A small sound classifier, trained from scratch.
Model: norm layernorm, activation quick_gelu, layers 6.
Rows from block 2, named by matrix and row number. Rows with one number belong to one attention dimension. Each number is 128 + 32 x the weight over its row's rms, rounded and kept within 0 to 255. All counts start at 0. Numbers have three digits each. After the name is the row's rms in percent of the matrix's.
# v: attention query, key and value (stacked) (model.blocks.2.attn.qkv.weight, 720x256, the v third), inputs 86-171
# proj: attention output (model.blocks.2.attn.proj.weight, 256x240, transposed), outputs 86-171
v.97 097:106103121165156128144082090107149130142143121104125118091136122145157119008124102110124162114120140088138202139122148127101164040174121097140060146166087100141078106153165139095125113077136160166137122099155171112123107180143171125106081159092107161127155119
proj.97 078:187120103180119153139097088100123138105138171168110129151140102087199148123132206091110120159090129177121105178055131099135137116123127167111117120148096140083100164130106230131168140104124090188073098116092124117114143114146112150100119092124107165177124153
v.98 097:101233112114080144115168135139162081114144110130182123164128077144133148134115139103111108131127162180130089160105123100131109089086155153087151104096167130128168124098159129137097156144122129141166098168148150204091122114135147125071135117170136129113112160
proj.98 088:165114141092102061079170160172092162175160100074151135155105158141119089141127044170154130128163122186141138083115111144101127169140129089168143204105102109170133161113068128083106114154156145074162157151144133078127095137122122110130135107127147096102149101
v.99 091:142163143073132126126158179120104136137139158156040109171148142135104172159170200093075120076136114112070078144115104207125141245135128140135142130136097143110113152085062121138132134180065101081079094190144129139165111119175163132175132120117098113124119099
proj.99 069:102132116048147117127153111130146086166166094161135139050101112112127162123120091126130168130158199096197109131176135116115140108110116083125138129177151104134156136153169046160141163119130114159163120085144166173128141137107144111100125160130151112102154102
v.100 096:117181086125068112101120073135148108109135106104125191127130068153127099074089118119118078182128170156121154135129133062151090070102158139112146081116181124120130108116156141120148170105183138169136144179178219160093133126105113100075109105143179159123153146
proj.100 104:130101158119129104123115164099118109113169134129152154165136185172153074158145100162157101145092052197082134098122136147083115170152082127144128172058082161139153134092079121094139102125130122084135191154138075099145079165080137124174160103128095151104113119
v.101 109:116163128163161180096148148127145109127142157150161067147157124091114170112129136162137163061141111165127087115101130147058190119124085133145118114111111123117156193121123129159095088158075120106140074105119025147101147150195174143143121135169100108118072132
proj.101 092:120120079135114084104132104203081180182154108107145090152094092109102153133097133095095155153209157117212145147097098132172132115115183157181134137163139074125077162150092213114101152133135146138109122146145177138086152098132081132088113120120167116154172114
v.102 110:136040154114130090169082109122123177125126114111148148122113182134127082188143104141137130215092110125203199109148105094165089097133126136099125160156143113165176090144123155123185122075164116160126175102086140125138132137086057097112127116118155131145161097
proj.102 083:164155134179152154155112120111144107068078158111112118127159130155115098126135177146132066095065088101049167133112143151142153143125135131080135075114145184126142057132175060150119105102110163104156099121109095090131134128122142151143147143142124135142072149
v.103 092:102159151148162139088198153174135088128140075131117082153087078151127152058122127088120132096120168087078116122130113128081074119120151106156147100092127100121126143171151108107062114124146133132147088118175144098099068158128162127093163142173117097066131124
proj.103 082:255127132142112079078112125090110144126123130067140126129123131119129098114117058179154153127165125204152152103073166149124140157158126093123122185108092100137127160125089198106127133155150102076138114110119125058123137121180099106144094118121131077108143125
v.104 104:132121150107213157089155195124134159136148145147102103134174155163082168118211162108098167064135128094103120116128169186065141157113146094126145145144115100172133133150120158139163141183107129108142060122127138133106076156182171071151192153105099115126140097
proj.104 112:187141125139089113147154138150154132142129121092116100143123059098158122128090163101058113114146227087165129162098126091147155104126145104073127084198166112080095120128098134183102143142155110104111081073095147102096182089104150138125173157146143115098123091
v.105 123:104133110138103136159130131157120136154151062121128145164173098028157104108100134136110106096126195121101110188079094107090098106152137109173107113124091138100098167160112105165053085085078054132080076109137084148177077145104104140087101152172096130117129135
proj.105 121:162151119127110068079089159101071118097135141172172100082149153148192116141103131181143172088101084157127127095099112133136148141116142072105132208128097100187133180160112109068099146146168117130120113125120130130109152129152085120108069108150083096136158170
v.106 090:140164107060099143184094184092123126101135181107141186156132143066133157140163135101152102072142139149088109158112143142156151191112066081151082178171100163142063126161145101112152108105075114106098153144153095176097105074136135157153098162104097123151108109
proj.106 084:018120138116131133140155187165129097153161129215118083102138099104219169136111174081099151121097134077126058133142091094119129111093141124119128130152152143138099160133100066160105151142155111193060132129154104201113121139115135119105165122147102154111156138
v.107 100:122156112113153131126152156151136136128101080136108124195127148169102098139218161075144165122140158082127136124098142138087147158137118115127164189113125128150140100174113128077097171163130103128165112099139156136017137126096163097169183103108130067116150068
proj.107 090:133121126123144076145129195150136120107118138139113093102132077120167139135087147136147124106164123042161114112150191133147119142166139078115104059058186131079093109114066154156108097139169090090116097114131077131080152099125102141150151148147059104105130136
v.108 107:132123139177081120152053111135113172130129132113169135148172203138100098171134132176109130175121095140173172122144084101055117126131107133102123114143119118090198134082106120173108108146130137174139124152084131165159134167094101104157077132128155122133170133
proj.108 087:188137132157171073108072046180123120087152143158168187116115139155075116128129116116128079150114062149143189142104154198158131131143169156064124115172071122138150088178135166155168124061075132133174110110105124061137171142102135171120127132125082131191090176
v.109 110:111036181072152107106109179128140144117143132118123101033108146087107149186114079111153151142134131145201140113131131061127046174126181132101182101093181128187119141147130155144151150108165077109109126111103099106167079094134096062092189152124096091120096156
proj.109 089:145123186151103146125167165074201119127100117095097093151148156156119060135118113203103108082147156129060131100127118121131154151098121085090141119144168116175127094069148030166079129158109140097145142112116122080105133148144147117138115137130173149076120130
v.110 107:133105126169102139113075094133155122110102175110205111137108147190126124158140096159145165188116090157165146080144154072135136065100067137085117154141160142119178101112169150109171129110157173130200141090097089138057169145165131125137118122098163124126148135
proj.110 092:143128120193146114140124111177097134110095103073099130157093107104066124091123154077129061155135093102138179149099140162141122123158157207150135108140116140099098080134084223125131114099113162144139116143146101100145108122110139143157196133132120154158079137
v.111 114:113154119132198146127192158174134085132114101141170108127042105186145150117096078112177155118143123147124146119131100124158107133140129098154144173106131124116120097170145045080065149064205134135153147155135144087110100120115172159137141129127129053131107106
proj.111 093:132106144139197156114094173114145112137137170107078091139129139088132153121183091167153164138192091152135112123106152179109107200203113122134108132050108144130137160131112194142148101150131070091108129146137103112119112166183111109116096137108124073108168108
v.112 097:148071134102147058134092118107101136147124150090092155101106140173137084135156111179086118152124096100148154150157118152167156163167143170105165129151131124153139126104101138081156169121098195109126158134132115110165172112072126162152128064071133126153125132
proj.112 084:055143109094140211163146108128162122089106160172107158101151141119101151126150174114127134127067133071108120158230119100108124103114085150133118063123202156097141075103189063129165112104113126174129140121118169192129139116117144139128105144137134166112137121
v.113 078:142132133115168161120174161162104024114083155180129060074081092143101199140144123088154130097135124131095085106144125167197138192124116167138146115086104146101148138148127103146112086153154184097147097136079112085122120082128136141153140110151106073119064158
proj.113 069:169129149111139165120169118123134157189087068051104125144102119113054124094128043140163142126190157142135118099152134145129107145150143122205119161116118102143125113151171147126108130172120137093128132139173101129169106121166158090130114136109158116097125104
v.114 104:119150117134088123116107079151150085110139127108147107172099088192144134168089119144110133188108131151142124139141092066141113081121111149093118082101224147106147119114140099141121096129142121139121130167157097137098133112146108107084146139165162135089129131
proj.114 094:225117139149126060075126132125101145129111093060142124125121161171094086117126048146177108123143045194124165075110140161115140172155133107165146190102086127180132115128099176085140147134132160081157138148160118075143089170142119116141140108116118112099125158
v.115 102:124083163142132142120080089135130138156135144116183098108123172096144113113075079149127126145135085173136138113153083107128078110152111142135115081108108102098161166067146107189094076098133118163110131167127089124232111158149125122117105139134131119119116156
proj.115 094:198132109172173116100064057105120126102142154115154163116135153154071114125164128150124104159131086219134177147087116179128142154143134156080129160176090116149165111152163167128170137063078148160149119125107185074114142145132136152096087112117150123169124149
v.116 096:097149116127153145157147143134137157124148102106169169221126168144125113143157121125145145123141149123140123144093065100089069145158093075173083161108149115131132138169116061092068114082127088135107144155161080190084079143095147120137135127123096042126139081
proj.116 088:164122134146166058097071180149103086085158152201139076070155117137204153122121141134114136125117009116134151120128147162142154178171131109064123136104156148148104127127081149143142163111162103120086096114138121136072147154120116123125126141144056095100162182
v.117 112:140172121134016100131088065129130145118129184127136155114150111094122128157058127163108115148119109181111121157126133100130140110090110142080140086129140136074130146059109171173137096133113087161094121152126122142203133117149075116085084148142144211135127169
proj.117 103:131113126126106096108117099123101134155141112149195168137107186161092079158124104117152110122102100199116145117112095144121108121094128113138143199172053106169177155150129080091131147082088184136172180139152133109156098147096138148111126091135150144167113130
v.118 104:104163123133188155108181177187143082135151060168142084135104110145115159105140119050142129092139173102145135124101120129102084131138195091168141138098131114163113105187163090118070145133165132124169103125135160132086087149133148133117175124168122068102131115
proj.118 086:224132153134136110085140155119134130137141119060117116155123123116159110122131054193142162119173143159139132094092161152121136170169139078127113161078114125134124161124098168135100111181172097067133109129122082080105134121175105103148105137114129071086143103
v.119 095:150169121103057103148109122132122104090136162093152174123144140111125100200127124204141085176143139209147124121125104094130154138124129139083151128110194143105130130093072137141137141152117153095102173177125096178115162082077076159109109121132151171150106162
proj.119 095:000113138073130122120147138168137140156150091166148147145122185171089132160128094103150136123137071064107113082216112143113098109099138125178132125107109117193148114119154068117130123114098143146157171157178102157160082157121130129119120123124115166127126128
v.120 111:164104129084130099094143137099117109106094180102103132093092136190118130113200121145117127136123106103111125119155141143171152156140124159115177150160165120144136122115098166101165172132128213107159171137118147129067165099125166144167143090051138105148131128
proj.120 090:077121123094124170182177127161150135132128128146100137127131109117092152118121173084117120148117145053124104152218128083108109090105082165149113050124196149082109069074136106148155119136128120175103152127147162196141114122106151139151181151135128181102126111
v.121 097:097138116132101146134127078139165108091109100098192132153099082127162114150126100128160105167100163169136124083108134043172075048101113142135114124114161146133122142167210127114135129085146111146136125122143127138073122104125105117085154143150153116120132121
proj.121 094:181124132174112074114126221089069136108123150101124070126142129187172095110103112158133099095123038176082141099085118144116143195147120114115155185078120152160097124094064130083083142161178178073091153181150114114106066145111127107169188110142102123104137160
v.122 126:128175104151113150113104140121136109122122133166153078150162176158105119167142162132141171142125108116183180102108145112065178098077137093078119138153146111146151068121167142128161145193150143153181102109093135138075176161154115099139104127154165150127132136
proj.122 122:083119131142130121133140095194145150149125079086121161200074111101104120134120115087136102149166155081165152127108148165142105121160193140182121095122093132091107119154102177141130081120107133101177123132136049087135129128126113146137162125118122143170082094
v.123 100:107194089158104161123108132118173099079140101098189139153161108107116135064116135116143135129124143160153135114102145094069175050082091073107083112133158137133117073141178114091117094122132149151174103096142138175047122136147161120078092161172145164123120151
proj.123 088:075102137159100100109108157175090159146167118152129105178110099111200148142099135069107128155127105141136124126056120142147127129141179170176129162128087113141069181148044210115117131131126117120072130149135074120120113129119091121122152093124083154155129149
v.124 109:119153114140148175120155132156137071128119123149186075123050074167163161100100084107166141122155122122127135094151137113156142099113099107138135142093145144114107081139164077061095131111205177128179138140131121070075134133155167163146144115126152077138108133
proj.124 090:143103114146158158122129150119134148157109120062085121176097141085097142110165070131167153153201120156148122130105151159111085167184127165208112147057106122101115164126112244128118098158128100115112137164160090127119084144182113104136121122097144104120162102
v.125 086:122055118150163120170060154113127155130154061111102148134168145153151095129129114084155133185106125074183165092121137145126140134143104105111070169165121131160111057157161112078188095090172129152108163091126152109116095172120085132119153100119133136143161063
proj.125 078:140138123182153165140095126107160110096082135116103100117148098122196133124130200108127097106051111082088128148109172117161150132145159145118125083111138179097110105176162154181133139115133120136089069099112069120114138118130133139105142130129088145105101155
v.126 109:150155136102099104113070151115104107148095194135129092100104115129133154179069108126117138122139069141096137132123110168183151144088101147129103121139112128087084120070130111130136103168116165125141133198137092087214139138162109176120082141122141136118108141
proj.126 096:098142109131193200156108090099162089129136106132117171145095161121086122121158120075139156147133130160150140157158125171108096136143143124142102165162093135125167124178180095132164153066111149179155159121147113185088090167114170116133116121130172139134147085
v.127 116:129195086117097108104111129106135096106123155140125127117140100145123147159084125107142116152130128149145188084125189121141202087077171120083168120160153136141100064071153153135228166194169174156140136166143194106116179118153083094103114117113180206141132137
proj.127 107:047112142113124186177152139154184114153133107115117164211114141146136109171140135073125091127106151098093117149132122126119087123116132136181118098105086160097140119120127101159121095128117148109135169151136062148146086148061162149157194124129133177125108076
v.128 113:124132109196137140116146148113143080168098114141088095081111091141145136000104148075130123108133137099127160130122131150104190114158141116116114057127111110097074077102153121078119146126130163107154110102131199104095138153149200172156075109109139126122114144
proj.128 096:083106091125160210145115045098131146147155140146096163164077127048135150114150133137164180194139159177197118186116194124153100116132098225175105127085102128044115191113125203125166098118110074160097143126119105135127151101147109122130073111087128157162162105
v.129 099:137051128100140111173097124109101182158102086123125166161157181074155069162149112165126119110119105121121123166113108152128140150169103129155107180151065129135167174144123149140110110112057076131096129089085075137179146120097092163160141101103095113142142107
proj.129 092:083158081143133136134121123134115114087114182174147110055147118122155159130133216132101134105081137058127120158138098108153149096105142119079131104152185132116131109151167060120116122099135149182119087122098188171104187081129112152084092136145131119147149149
v.130 101:129060183134186145145114199122124150139134115142112087090159150075079152112149133118119152081125125109154086117167135190097081182131118122188095117133093103162096133175127115113145085121102105077106091047123069113178076140150115149113134165159079138125105132
proj.130 104:147158155169089170108132079115140171135101119130107072121135068095143159090073132111078185126135191128145139139091129110187178087082173130096126140219161092147087126156173099149102175137106125118111090092101141109129173102179132096110065145120163119125113154
v.131 108:114136122149053125127091078146150119131119163135197080124119110145136129150048096152135149163138100171170186106132133082124120072086136125099125102125149122089136097074146129144142119124186133188144134158120123074150140153160098136118094149135170145117159156
proj.131 101:163111134190189113112099096131112117111123133096144162174099182144087089132168098120152093162142064184136173132070132203116098165169146162117133167128045124127177135142094193110147118086085152118167163150144089080143098175127134146142153087101127138169102125
v.132 100:121172083095099094143143164130114090098125106124123157122120110061136100154080134116168099119150211172133148118091095105166133159118144109138130113127148135118059121155083095158114110119111137127082124168172079154152099081082067136093097128151135095154108119
proj.132 112:048125163099151140127119184144146103140164123212144094131152158175189122174116133128149183090120070101067085087177127139114114144112134074141120158093108138194141130126134047127097146147144124129106171162173052174106106174132115118122102125148088157106154138
v.133 098:134062121169139137180081081123122170153146177130139131116143171115164126100084111165129154141120086125136147115138078123126134109142110133113100143154079140064137154090107134142120088077155122191109153116102167099185119156143099099150063149094134153127157114
proj.133 081:186134094184168147133084022097124116099117166157121164104142116133106150115154174124120066152122125191129154180066127137147121114116124180078128083172075123109172135155175163155169132075080120169137094118092157085154155142132141191097133122116127127218107166
v.134 089:121124147154157183094157117134153113129176148153138046080104099167118198038122107090120139094127137098093103115167163151108099093132147127146141103111111113132098115126176151125144129134181155134170104094109212067121097167193178100123191181142118156094124159
proj.134 084:252119131149096125120160090080123165152100098025103143179113120103095102104134069152124108154167185217154143138068126117127135133128111149148137156148099111105120172114115203125121132159125114105141121119117150073140126110158141119144137116099181106121123108
v.135 106:121138112151126095093139062126142070142117125103102160088103060203148124060082096113079115173116120113097153148163147129169144067136156159111127080125141075112141139077164152130133143117158195177123142160168196091152125152139153125085133112104150164108156163
proj.135 093:230119133130139156121118074096123129104123155094128182140144163131110096120167136142148097172069119218098142135108123114089126158157062142109115134124110175093160103111124178087199108106119130118134169128091175107168112146106156146146147110113140156118099107
v.136 106:116145137164118129116105088127160126111127126081166125102091093111158143067010070104166120176119114166129176115149142072144093060101139122125110096110163119111082120114152112107111109059195141182108150156173174111140098151141123132069085165135160160107128153
proj.136 093:166113126184132146122069131078108107109145175148124133160146169152155117130166128125117092145112072255090146142033110160114122162153112164124127181127039132149143157123108193102150133098095123118101155149117129087136087174108146123144127085116137128147137137
v.137 086:135110163181088128077120053133123119141135190142120059109059081156178172090115094158116127159124112117082087097160105089172097072115107159122150095084155166069119152107158149106111094130181144110133139129133155047131127127160127148123160155148112169099124174
proj.137 080:235127100137085108117134116069100162139085102069137143147123156148054111103131051140161112130173116213135151116106118119115122123125112141185147186129076087137135145113134197092125139154124147128153133137156153109151073131157126118151124110115156100132148133
v.138 099:140054166157153161124103135118131194150102142153100080135141146173109128172162131132123181130115047071126131107163127185111133146144093134143124175129078122144181110115143163128175132152132112122153141055068131084152129181181143141173156098104125141108154106
proj.138 124:205156102154125149150140072104135130103060107065115144112098089073058133089139146121117094135138198124186170161111151124162150089133124164103139102162158120052130112152161155152138117102125143125161072086097175102138174078132166148133141152123159092148101117
v.139 092:130071180121160167123112113137132166183113149144132101112128121176135177085190120107107142092107085082059066134174164173146112124149093173154122150120071144138132127114156170129148113145114132128153102092089167102117133167204183148169171102115086151122147137
proj.139 104:245142091140102126140164087089099143120071106033113143099111086077078130075130122137114096147147200178199147160093131088134151098125103167120138139167157109068122143140136174129133133126144139138138089096107209108143143078145156125139142132109173078130123123
v.140 102:149069152105170110102124097117105139152132169099110131096104087157149156141135092153088106142120108108095081138166135176195098143172121200115140123101127111146171196110091171138166124127094161070097145126115096081143169091147136143127164114102092123131108144
proj.140 096:171147098114102156135176096096111150128076130067130129097145159133059106098152136150113116124113148140108147128175098084116154114095070153135144124158197125125141082095187091103128154135125173157135127123133230150144133100123159119129118138114203127095144119
v.141 110:112120113123150134148138146136131164118136046162144141157177154102117085192149166120159117148107174137180131124114142124092107103119166098106128158148141132186172096220161129103170162136141071128131106064090105177098124138087075093101172109179127125138116144
proj.141 092:118147170131064107108155184192125166137093096083134072151134100138189103151092112152121121056109139043091123076109110129149163140132187069148149111097152140178104111152103065120032086175149159032161097136116065089125150098151095124131110137151113103103088123
v.142 104:114193102128140150108141115113145091107130092099132145128105073127156139030108102103158102109119153122121166122123169111123179062096156102142109140155143112142055086141193127058131130123173167167142120118194182143084109117114183130076114157135151161128111117
proj.142 087:060106116139086165142132174130124149140172175172109120188146118108219149144133170086107150136104148169096079144078102091105111132128123132162103139099106145107090199101069177113137109154157094130051148151104117154113090128126107117127138082133105164123163109
v.143 105:137179118136068123170108064115136169092135142078130193186134134156132085078177167148133080181111137145131107130141174073118171088118071153097129146123152164110135122121120173097143136112107125131146172103135194182028152109114152113161112126124143163135166124
proj.143 088:058104113113096055138135163131074149123146141177127127101145112132145149116105141088135070136096086083127110123128131091118135108118102195138149110109141137116087135102050194107134139115143119166095136143133153156142099116082124130153198121132068142165098186
v.144 108:119139082151158136148133110122135089174145086114152116181139146120065167165139086173124121093189146125105113085104097125138099201194126110194133143125094135079125105138131079135042119088137111169160139130158119200092084111071131129153176161154118115171101102
proj.144 094:113134073155097110127159115085192180076117139147099147113132088163155149119111126099114107101076095161133093170136151151092161158143182094094137085106133151112118167105108110155157127132105139135117104124100204134079123111167107135067188068114133157111172132
v.145 090:118152140113162204117182141126146115071125167111182163106102171134165069068146106140108155135035108134177134129159128150160115123111136141035080148145100106142135189117166137151116125074135147121117122074132100141121178095136180150135111102137116124064132137
proj.145 081:186085140160152140104145103130125113152150088068106069086091145125102113148147096095162144139204108152142137092059157140172126105142138131185112141101126100132138070114132183136147122125094147098170158162194069078206100135193158113153107099069138168089080102
v.146 097:132193101137088121094144131134122115090169219081126194126105171114203067164131108138141130144040110125082131147145100145120138141083114151094187134155131132189109135147159104116123100171166141159139144178102108075119160122132097144099086080091121186118145158
proj.146 085:211108143123140172156123117071102124135113098114106077110094105089056170074122161126118123147233171136132168111124115118181099071145109126169076113141144073094085096110176190128124144122128111070132109140121121148169153108131163117200051169120134109113118147
v.147 092:115091123127123114187095127096103138154107081122169041140143097126083173160109130084170162105210135115127066080110153132115133106131128094184108096063114126100140131121119145109154138134123148112142096110119175136124098146149089108157128167150111128170168116
proj.147 083:099155136108144118125104153153159082135193175174131207166149116173208127144132143113095107128018089139108117170134119153125152158096114122057156139162124201090150156162109049175134130113154134171116134126088146124061144118053130127096183144157124088112169073
v.148 101:124105122103040055115110127130088136158107134107046135185080131065097123240121102126163118107136155099105167144106111071165125161112094101188195077160153138144114143130126142116081104131048117113101147109128112078138099140143081094084139084090109162176134142
proj.148 099:165159130134124111147098154040111138070097154129107108102151080120165136078093170167095104109149164152117152173067132086104152089103112141121153149117125096096090164076154145091124146156193116146112096151091175187090167098121088110165157136128157116171155169
v.149 108:134181122152168205164091108146138063111102094136075186114166096181128144073115133125094086126135142133069087123136115184087105161139142197109163148064111144154140068143172120111147116163191140133200153190118112111153145111125156143151140140122121075109050170
proj.149 095:062144114125125133148133118168134116151068099166168129146116114092109113118110170147133111151129157101178145107183124164181090136117160160088106127156154093097164123172133106128111150059098137189155120090160120100078170118088151174117095138176113141146079113
v.150 110:125150115172133095125162109126137166094143154104214156164151167137107071159141105171155148124144085131165151157160110176095146084101149064145053118152087108128117152103138116151127119155173132133105138097113119089129082146160110128131133115130115188111120136
proj.150 091:200106105131116138117128177125089077156122112123134086132137134123208135126149166072117104096108103152100076142112127142109151135186070136168129138140121182097110146140086120133071147154138076092106157109111125208128115144088141119164137102169136034091186106
v.151 096:135148110193228133095106111144157103082173129164169118055146133131133129081189186137072137149117128109162145122132111150130177132159134146127071136107111133104114136139115124194145131124168111122130103122135097191140164154132195139133124142158108127082160140
proj.151 083:169082094118083125117173132118126125186102131087154094131102161116106101153151060092128139104194135140097104093141124144140136146167136144149138136119101108195130125105116070125111129121099168072143148097155108065180096122193159140111138093113139095085102107
v.152 099:140147108168168143146102117106141128074187158131183108134095150155150128164121073117123170118121099086122061094132113138157153111143130153180095112100068171116084124171115108142132094140184118140153128098111159183113124121169115097133142167114069126097123092
proj.152 090:222114124125134154134147098146158065168130087099129153143139095155128139124139098054082088142129150238131123134098150152143157116152098090138136134140157129062168101133157082205144141087115166099165128142112094096131149089109184163165158113106157064066139059
v.153 096:128061104119073155135115152129106189151109091133122061146123113124128119160173128139133131130167144127153096063110123067138125089127118130151132125131200091103179178156122172141116102078050096132072141087140220165120159165169113071134129122128162113148196096
proj.153 079:193178162139149099116128129197131158109202141129123184165158120132176103121120117169137120141066090205147146183074138155100138166105144082130136147134139154110107116160089123168157137146130125160112162145128098170087137155090110118086169151112099142142125116
v.154 102:151173079123134146069098140128098104111165202088112167106106179134158095149151118147107176171064134108108184114120066139155129175151115160126113098165143079125114150141146120105051081076085094168125166136181130156112123131119166165099127084154096166142150136
proj.154 097:172119120171103146163153127034141151093111131103103085074078065102065150062112070110137134095236148138139106109101146123171149098148168138148118117106113116093071091075134190139146108131132162072162115158130121089170131107210156104174151134074125157128092134
v.155 117:142082097149163155097125150126085153088132111208104083059120060184137124119127139065107186153106115106177078140113152155147139095076075169108142174106153146123132159121102206128212166141095109137076124106121190156151165169171149090073123132127122091095195157
proj.155 099:145162190080131117123120118165132063135159146072168172200127148126126106125137061151109133165128143155123151113145125132132120142116114144130124184122108144149127087131169130132117108134141186134172154157155006115146099100098152129164120175100121125135071100
v.156 105:123014165118109069151111119144146181146124066168109071145119072099104166164104133120124137129142142116145108134105185079138111122139117093184136097152173190086124139119078132146177136137094110104093124086103148187123117157130072087136143184100128127092156092
proj.156 095:110133112086128095109131071221120125132163109137129182168158154132196103157126111144089141161055174133117123137139176099094160146095113079107142146120137159162143157132142113130167099153154130176125119123124092106111149100114069164109148100107119112122158093
v.157 088:133106035173115150140106109114106076136096126103107143188100110135055069191146086147134126127133130107103090087115081131141148143090103131177200056129121160167144123157185149146084076168118131126141123117157169110145146137167111081093140098128126131188113186
proj.157 081:224158146148120121131125159086114099092123138132122118157145081114211116071094183140094097110102125242131155185065141141144154121123106138118131170150141133054098152093118082160106176140170143154125131139114134188081164085069148115166186146134132100107128117
v.158 113:139154074157158200074155106152113093121130150113150155129102118140090106095135117167069086119113122162140155079129067173146161157159123132176105094166111073161130104120177123151065073094118089150136159123208124101124163167124175148099141101181125151152149180
proj.158 114:121117099150086105137180169070130151097116089117084094119065106090139079073100107085161121070159130114121059161123147112144106127159196144147133158095103157115077152085066122100101145157144118112144131114171170152134069137182142061107203109131111098102092135
v.159 096:129092205112109049156067138130142182137156102158109092106159097126154182181108146089193181142162131120114124164112172100111118103112131098136103129118153191069094117119074130085192166138145138136117128137052132161137077112160068113143131189110105136063136065
proj.159 087:071128114085140148131116093189119095184120118147170179143163143143108149174160098121099128166102184132113117078165132114102162116102067099128136114141148127143188132182168116140147098102121123160135117122098103085121173115097117193140082127139148094148171098
v.160 089:120133112144170182091168134150101156123086109133159142137144149118109066052144197141049095146098149150192146130116100161111136149131106152075105155128103077178155174128150139165141140119133121091094135129198087138130165151081161140098116045156156109139135191
proj.160 090:184112131168101103097138204083106171111168176112116096118098171114149072136121131150164133090156064128118132138113087136131080154147189148127118161116089120183068122098068147067091121155107129112108165145168131144161088145146116072086132106128083167110080177
v.161 111:126111147153133140147163123125176134087115088176118110173129135115132119121106098119088135121133115064149089138126120149131127097097123110127173115115100220136099146136143142155170146174160124099126114075092089172106143081152123096098166172113089124124065109
proj.161 094:217123123160137130106147085170108080157082085064148132164180133163192099132118163113109086157130154212133185133077140128131136123107098090144102164145169080092178101138166064140117159119147170130150138163122113143113174082111129177167105066100171093103130113
v.162 108:107108065160177176173149111108122124141125034155149088147147083143082123103133117133069101092187132100113057067104122152167108148159116171189127164061108146096120102146130109168097116123135119115145114102142142203100140135116147114117170175147106053159126114
proj.162 096:177141112137129112097158114124187139110148137122112190189142134172188089142121120117112097132054098243135126167132118164109119183117186092067154126124129156106148151136113048167154138106109173147128132154128160127068135086118114134044187080123150131126122091
v.163 116:134156129097028046136123153125134148122153192040186131136091164111176095205121079142220192135099119145102127135149161075144148101138112074123152129167154114107113157116099119095097113126115150154153142177081166075119088117122077132144103103116105187124179092
proj.163 105:147111146096150155157101111138141163118146127149090121099132095133095225121158144114087121156118127120111149138095141133144154083128071085153122081148140142100121118126186195178174127122111086086097092130083120182143124123095128116176110188123159110158187132
v.164 099:144189078151136128115091096136123082106186199078147179146108195126139122186168088164097129162100110123094141117145074131169144136142148152135141086153127130126079162139134104124040085104145116196134154108148130181110133102113157124141123149163104157128125077
proj.164 092:162112114158095147159161105109131157127103116105120080092096049096104160064092092061119115120206166146145092116111186143143158103179122090162090105094164125052098097087122159177165139106097146056147131139111116133155118093216153128191152115067123133103122122
v.165 106:109135119128074048160159107109105117156091128082140141185118129087099124178095103160180122079166114139100152110103160137112138156128122060171195121117102165128100109121136098118128117167138170099172100169120112067107086131114049142110144103101124161201105145
proj.165 097:112127116125111125128109157053141139070133129151080111143140120151153150115110207134087095098100113127097149165123115109111145099118123122111146097149110118116107179104126105103098129156158091112086076123082234176092136118079103104140139125166161104115203153
v.166 094:122118100132089121170111114113103135155124138085088129142125063127108156165074095131183127131166137114054093111141155076130125125125115139179187108145171164120131092126127135125133088173103121126127126146073170098130110154165077101124123167084118145146168109
proj.166 090:165162143093169152146098089176129094109160111203133168173158098117173162096106180154083116189057168162145162154162154127112136112103082105092115117163165146079116125174152100169160158114172100168104109095108120181048184127033121140149125184159139112159171115
v.167 107:128078169118156100139135088121165166094143152114208111166107131090134160160127119181117133142109098136140160120126144122148142128165157080148052063174117140089094162105105087160135117107108103124084137062132166190141100136144123084161138163141105162116151100
proj.167 089:085112118130095109115150107196133121126157084123084118127123136116158102147140071077120135110101131144105069124094197110076195129160118080152174121109156171133139139107091118154149107151119114116143133130139105111172103134172104129112187082100121098090170080
v.168 099:129120122114114118074153136159117135137099142132100181113128128099148094076133172147077092143085127172160201170139115147100131157110128103080151112176137112185161122111154137139161119157108119087095144143163102091132165150121130125076108050095177149119153191
proj.168 094:140113117145107134128113154123054146114134124117120052115110180078106101111119158199160146112185128075127157118130101082140079111145135161171094151121106087192057123117116186042072129179150091110105139118160136151163114157125114090142063136136091150131120195
v.169 108:128111059174125128106140115117085111149097107148063128156087106122038117157109122134089118106163156114113132093106080149125126176109100148181185067092125153162132114129172145144126102147093118086124128129170122136126121181148126110044159108110110117201136185
proj.169 105:192161126151088114148141179038131105061108140120139121154133099109201086073091158172111088085123137218116152165080117105136138127103147144105159194128100109095086172081122082100077150154206157152136116138107185157071163072100123101150186118142156097118122141
v.170 097:142116124138086048187092123126151110146116124114145095144108096113123177213091111132216115106189123128087114108107165097128146141143135086209158112133103153085084104122096094111122098152133182140146098162110153093142083128093071115140143157132131143159102121
proj.170 091:023131136052122130132106110123170132099131136182097167157153104143137175130127164106069128128053165082091118151186148115104148102123101111090158074136136163117146193118149105148155123125143093126103056088070185148108124111098112134125161166171139096120202114
v.171 098:132164162139138120185079132095186098078160133128161143119139146130166173141105117113157149139133095101111075139148130138124145086122168128109128111089088174103101109131124121116175148155224170150153110113048134139138112076129125126175128216141105104100061092
proj.171 089:070125132109159158129111086212137063214100109119158154132160115164111175167155134078107123172107148125145151107153132145130143123143057126146111099154186126079219105172159097186136154065096144123148129125105094102120148122098165192166097136134150089092161082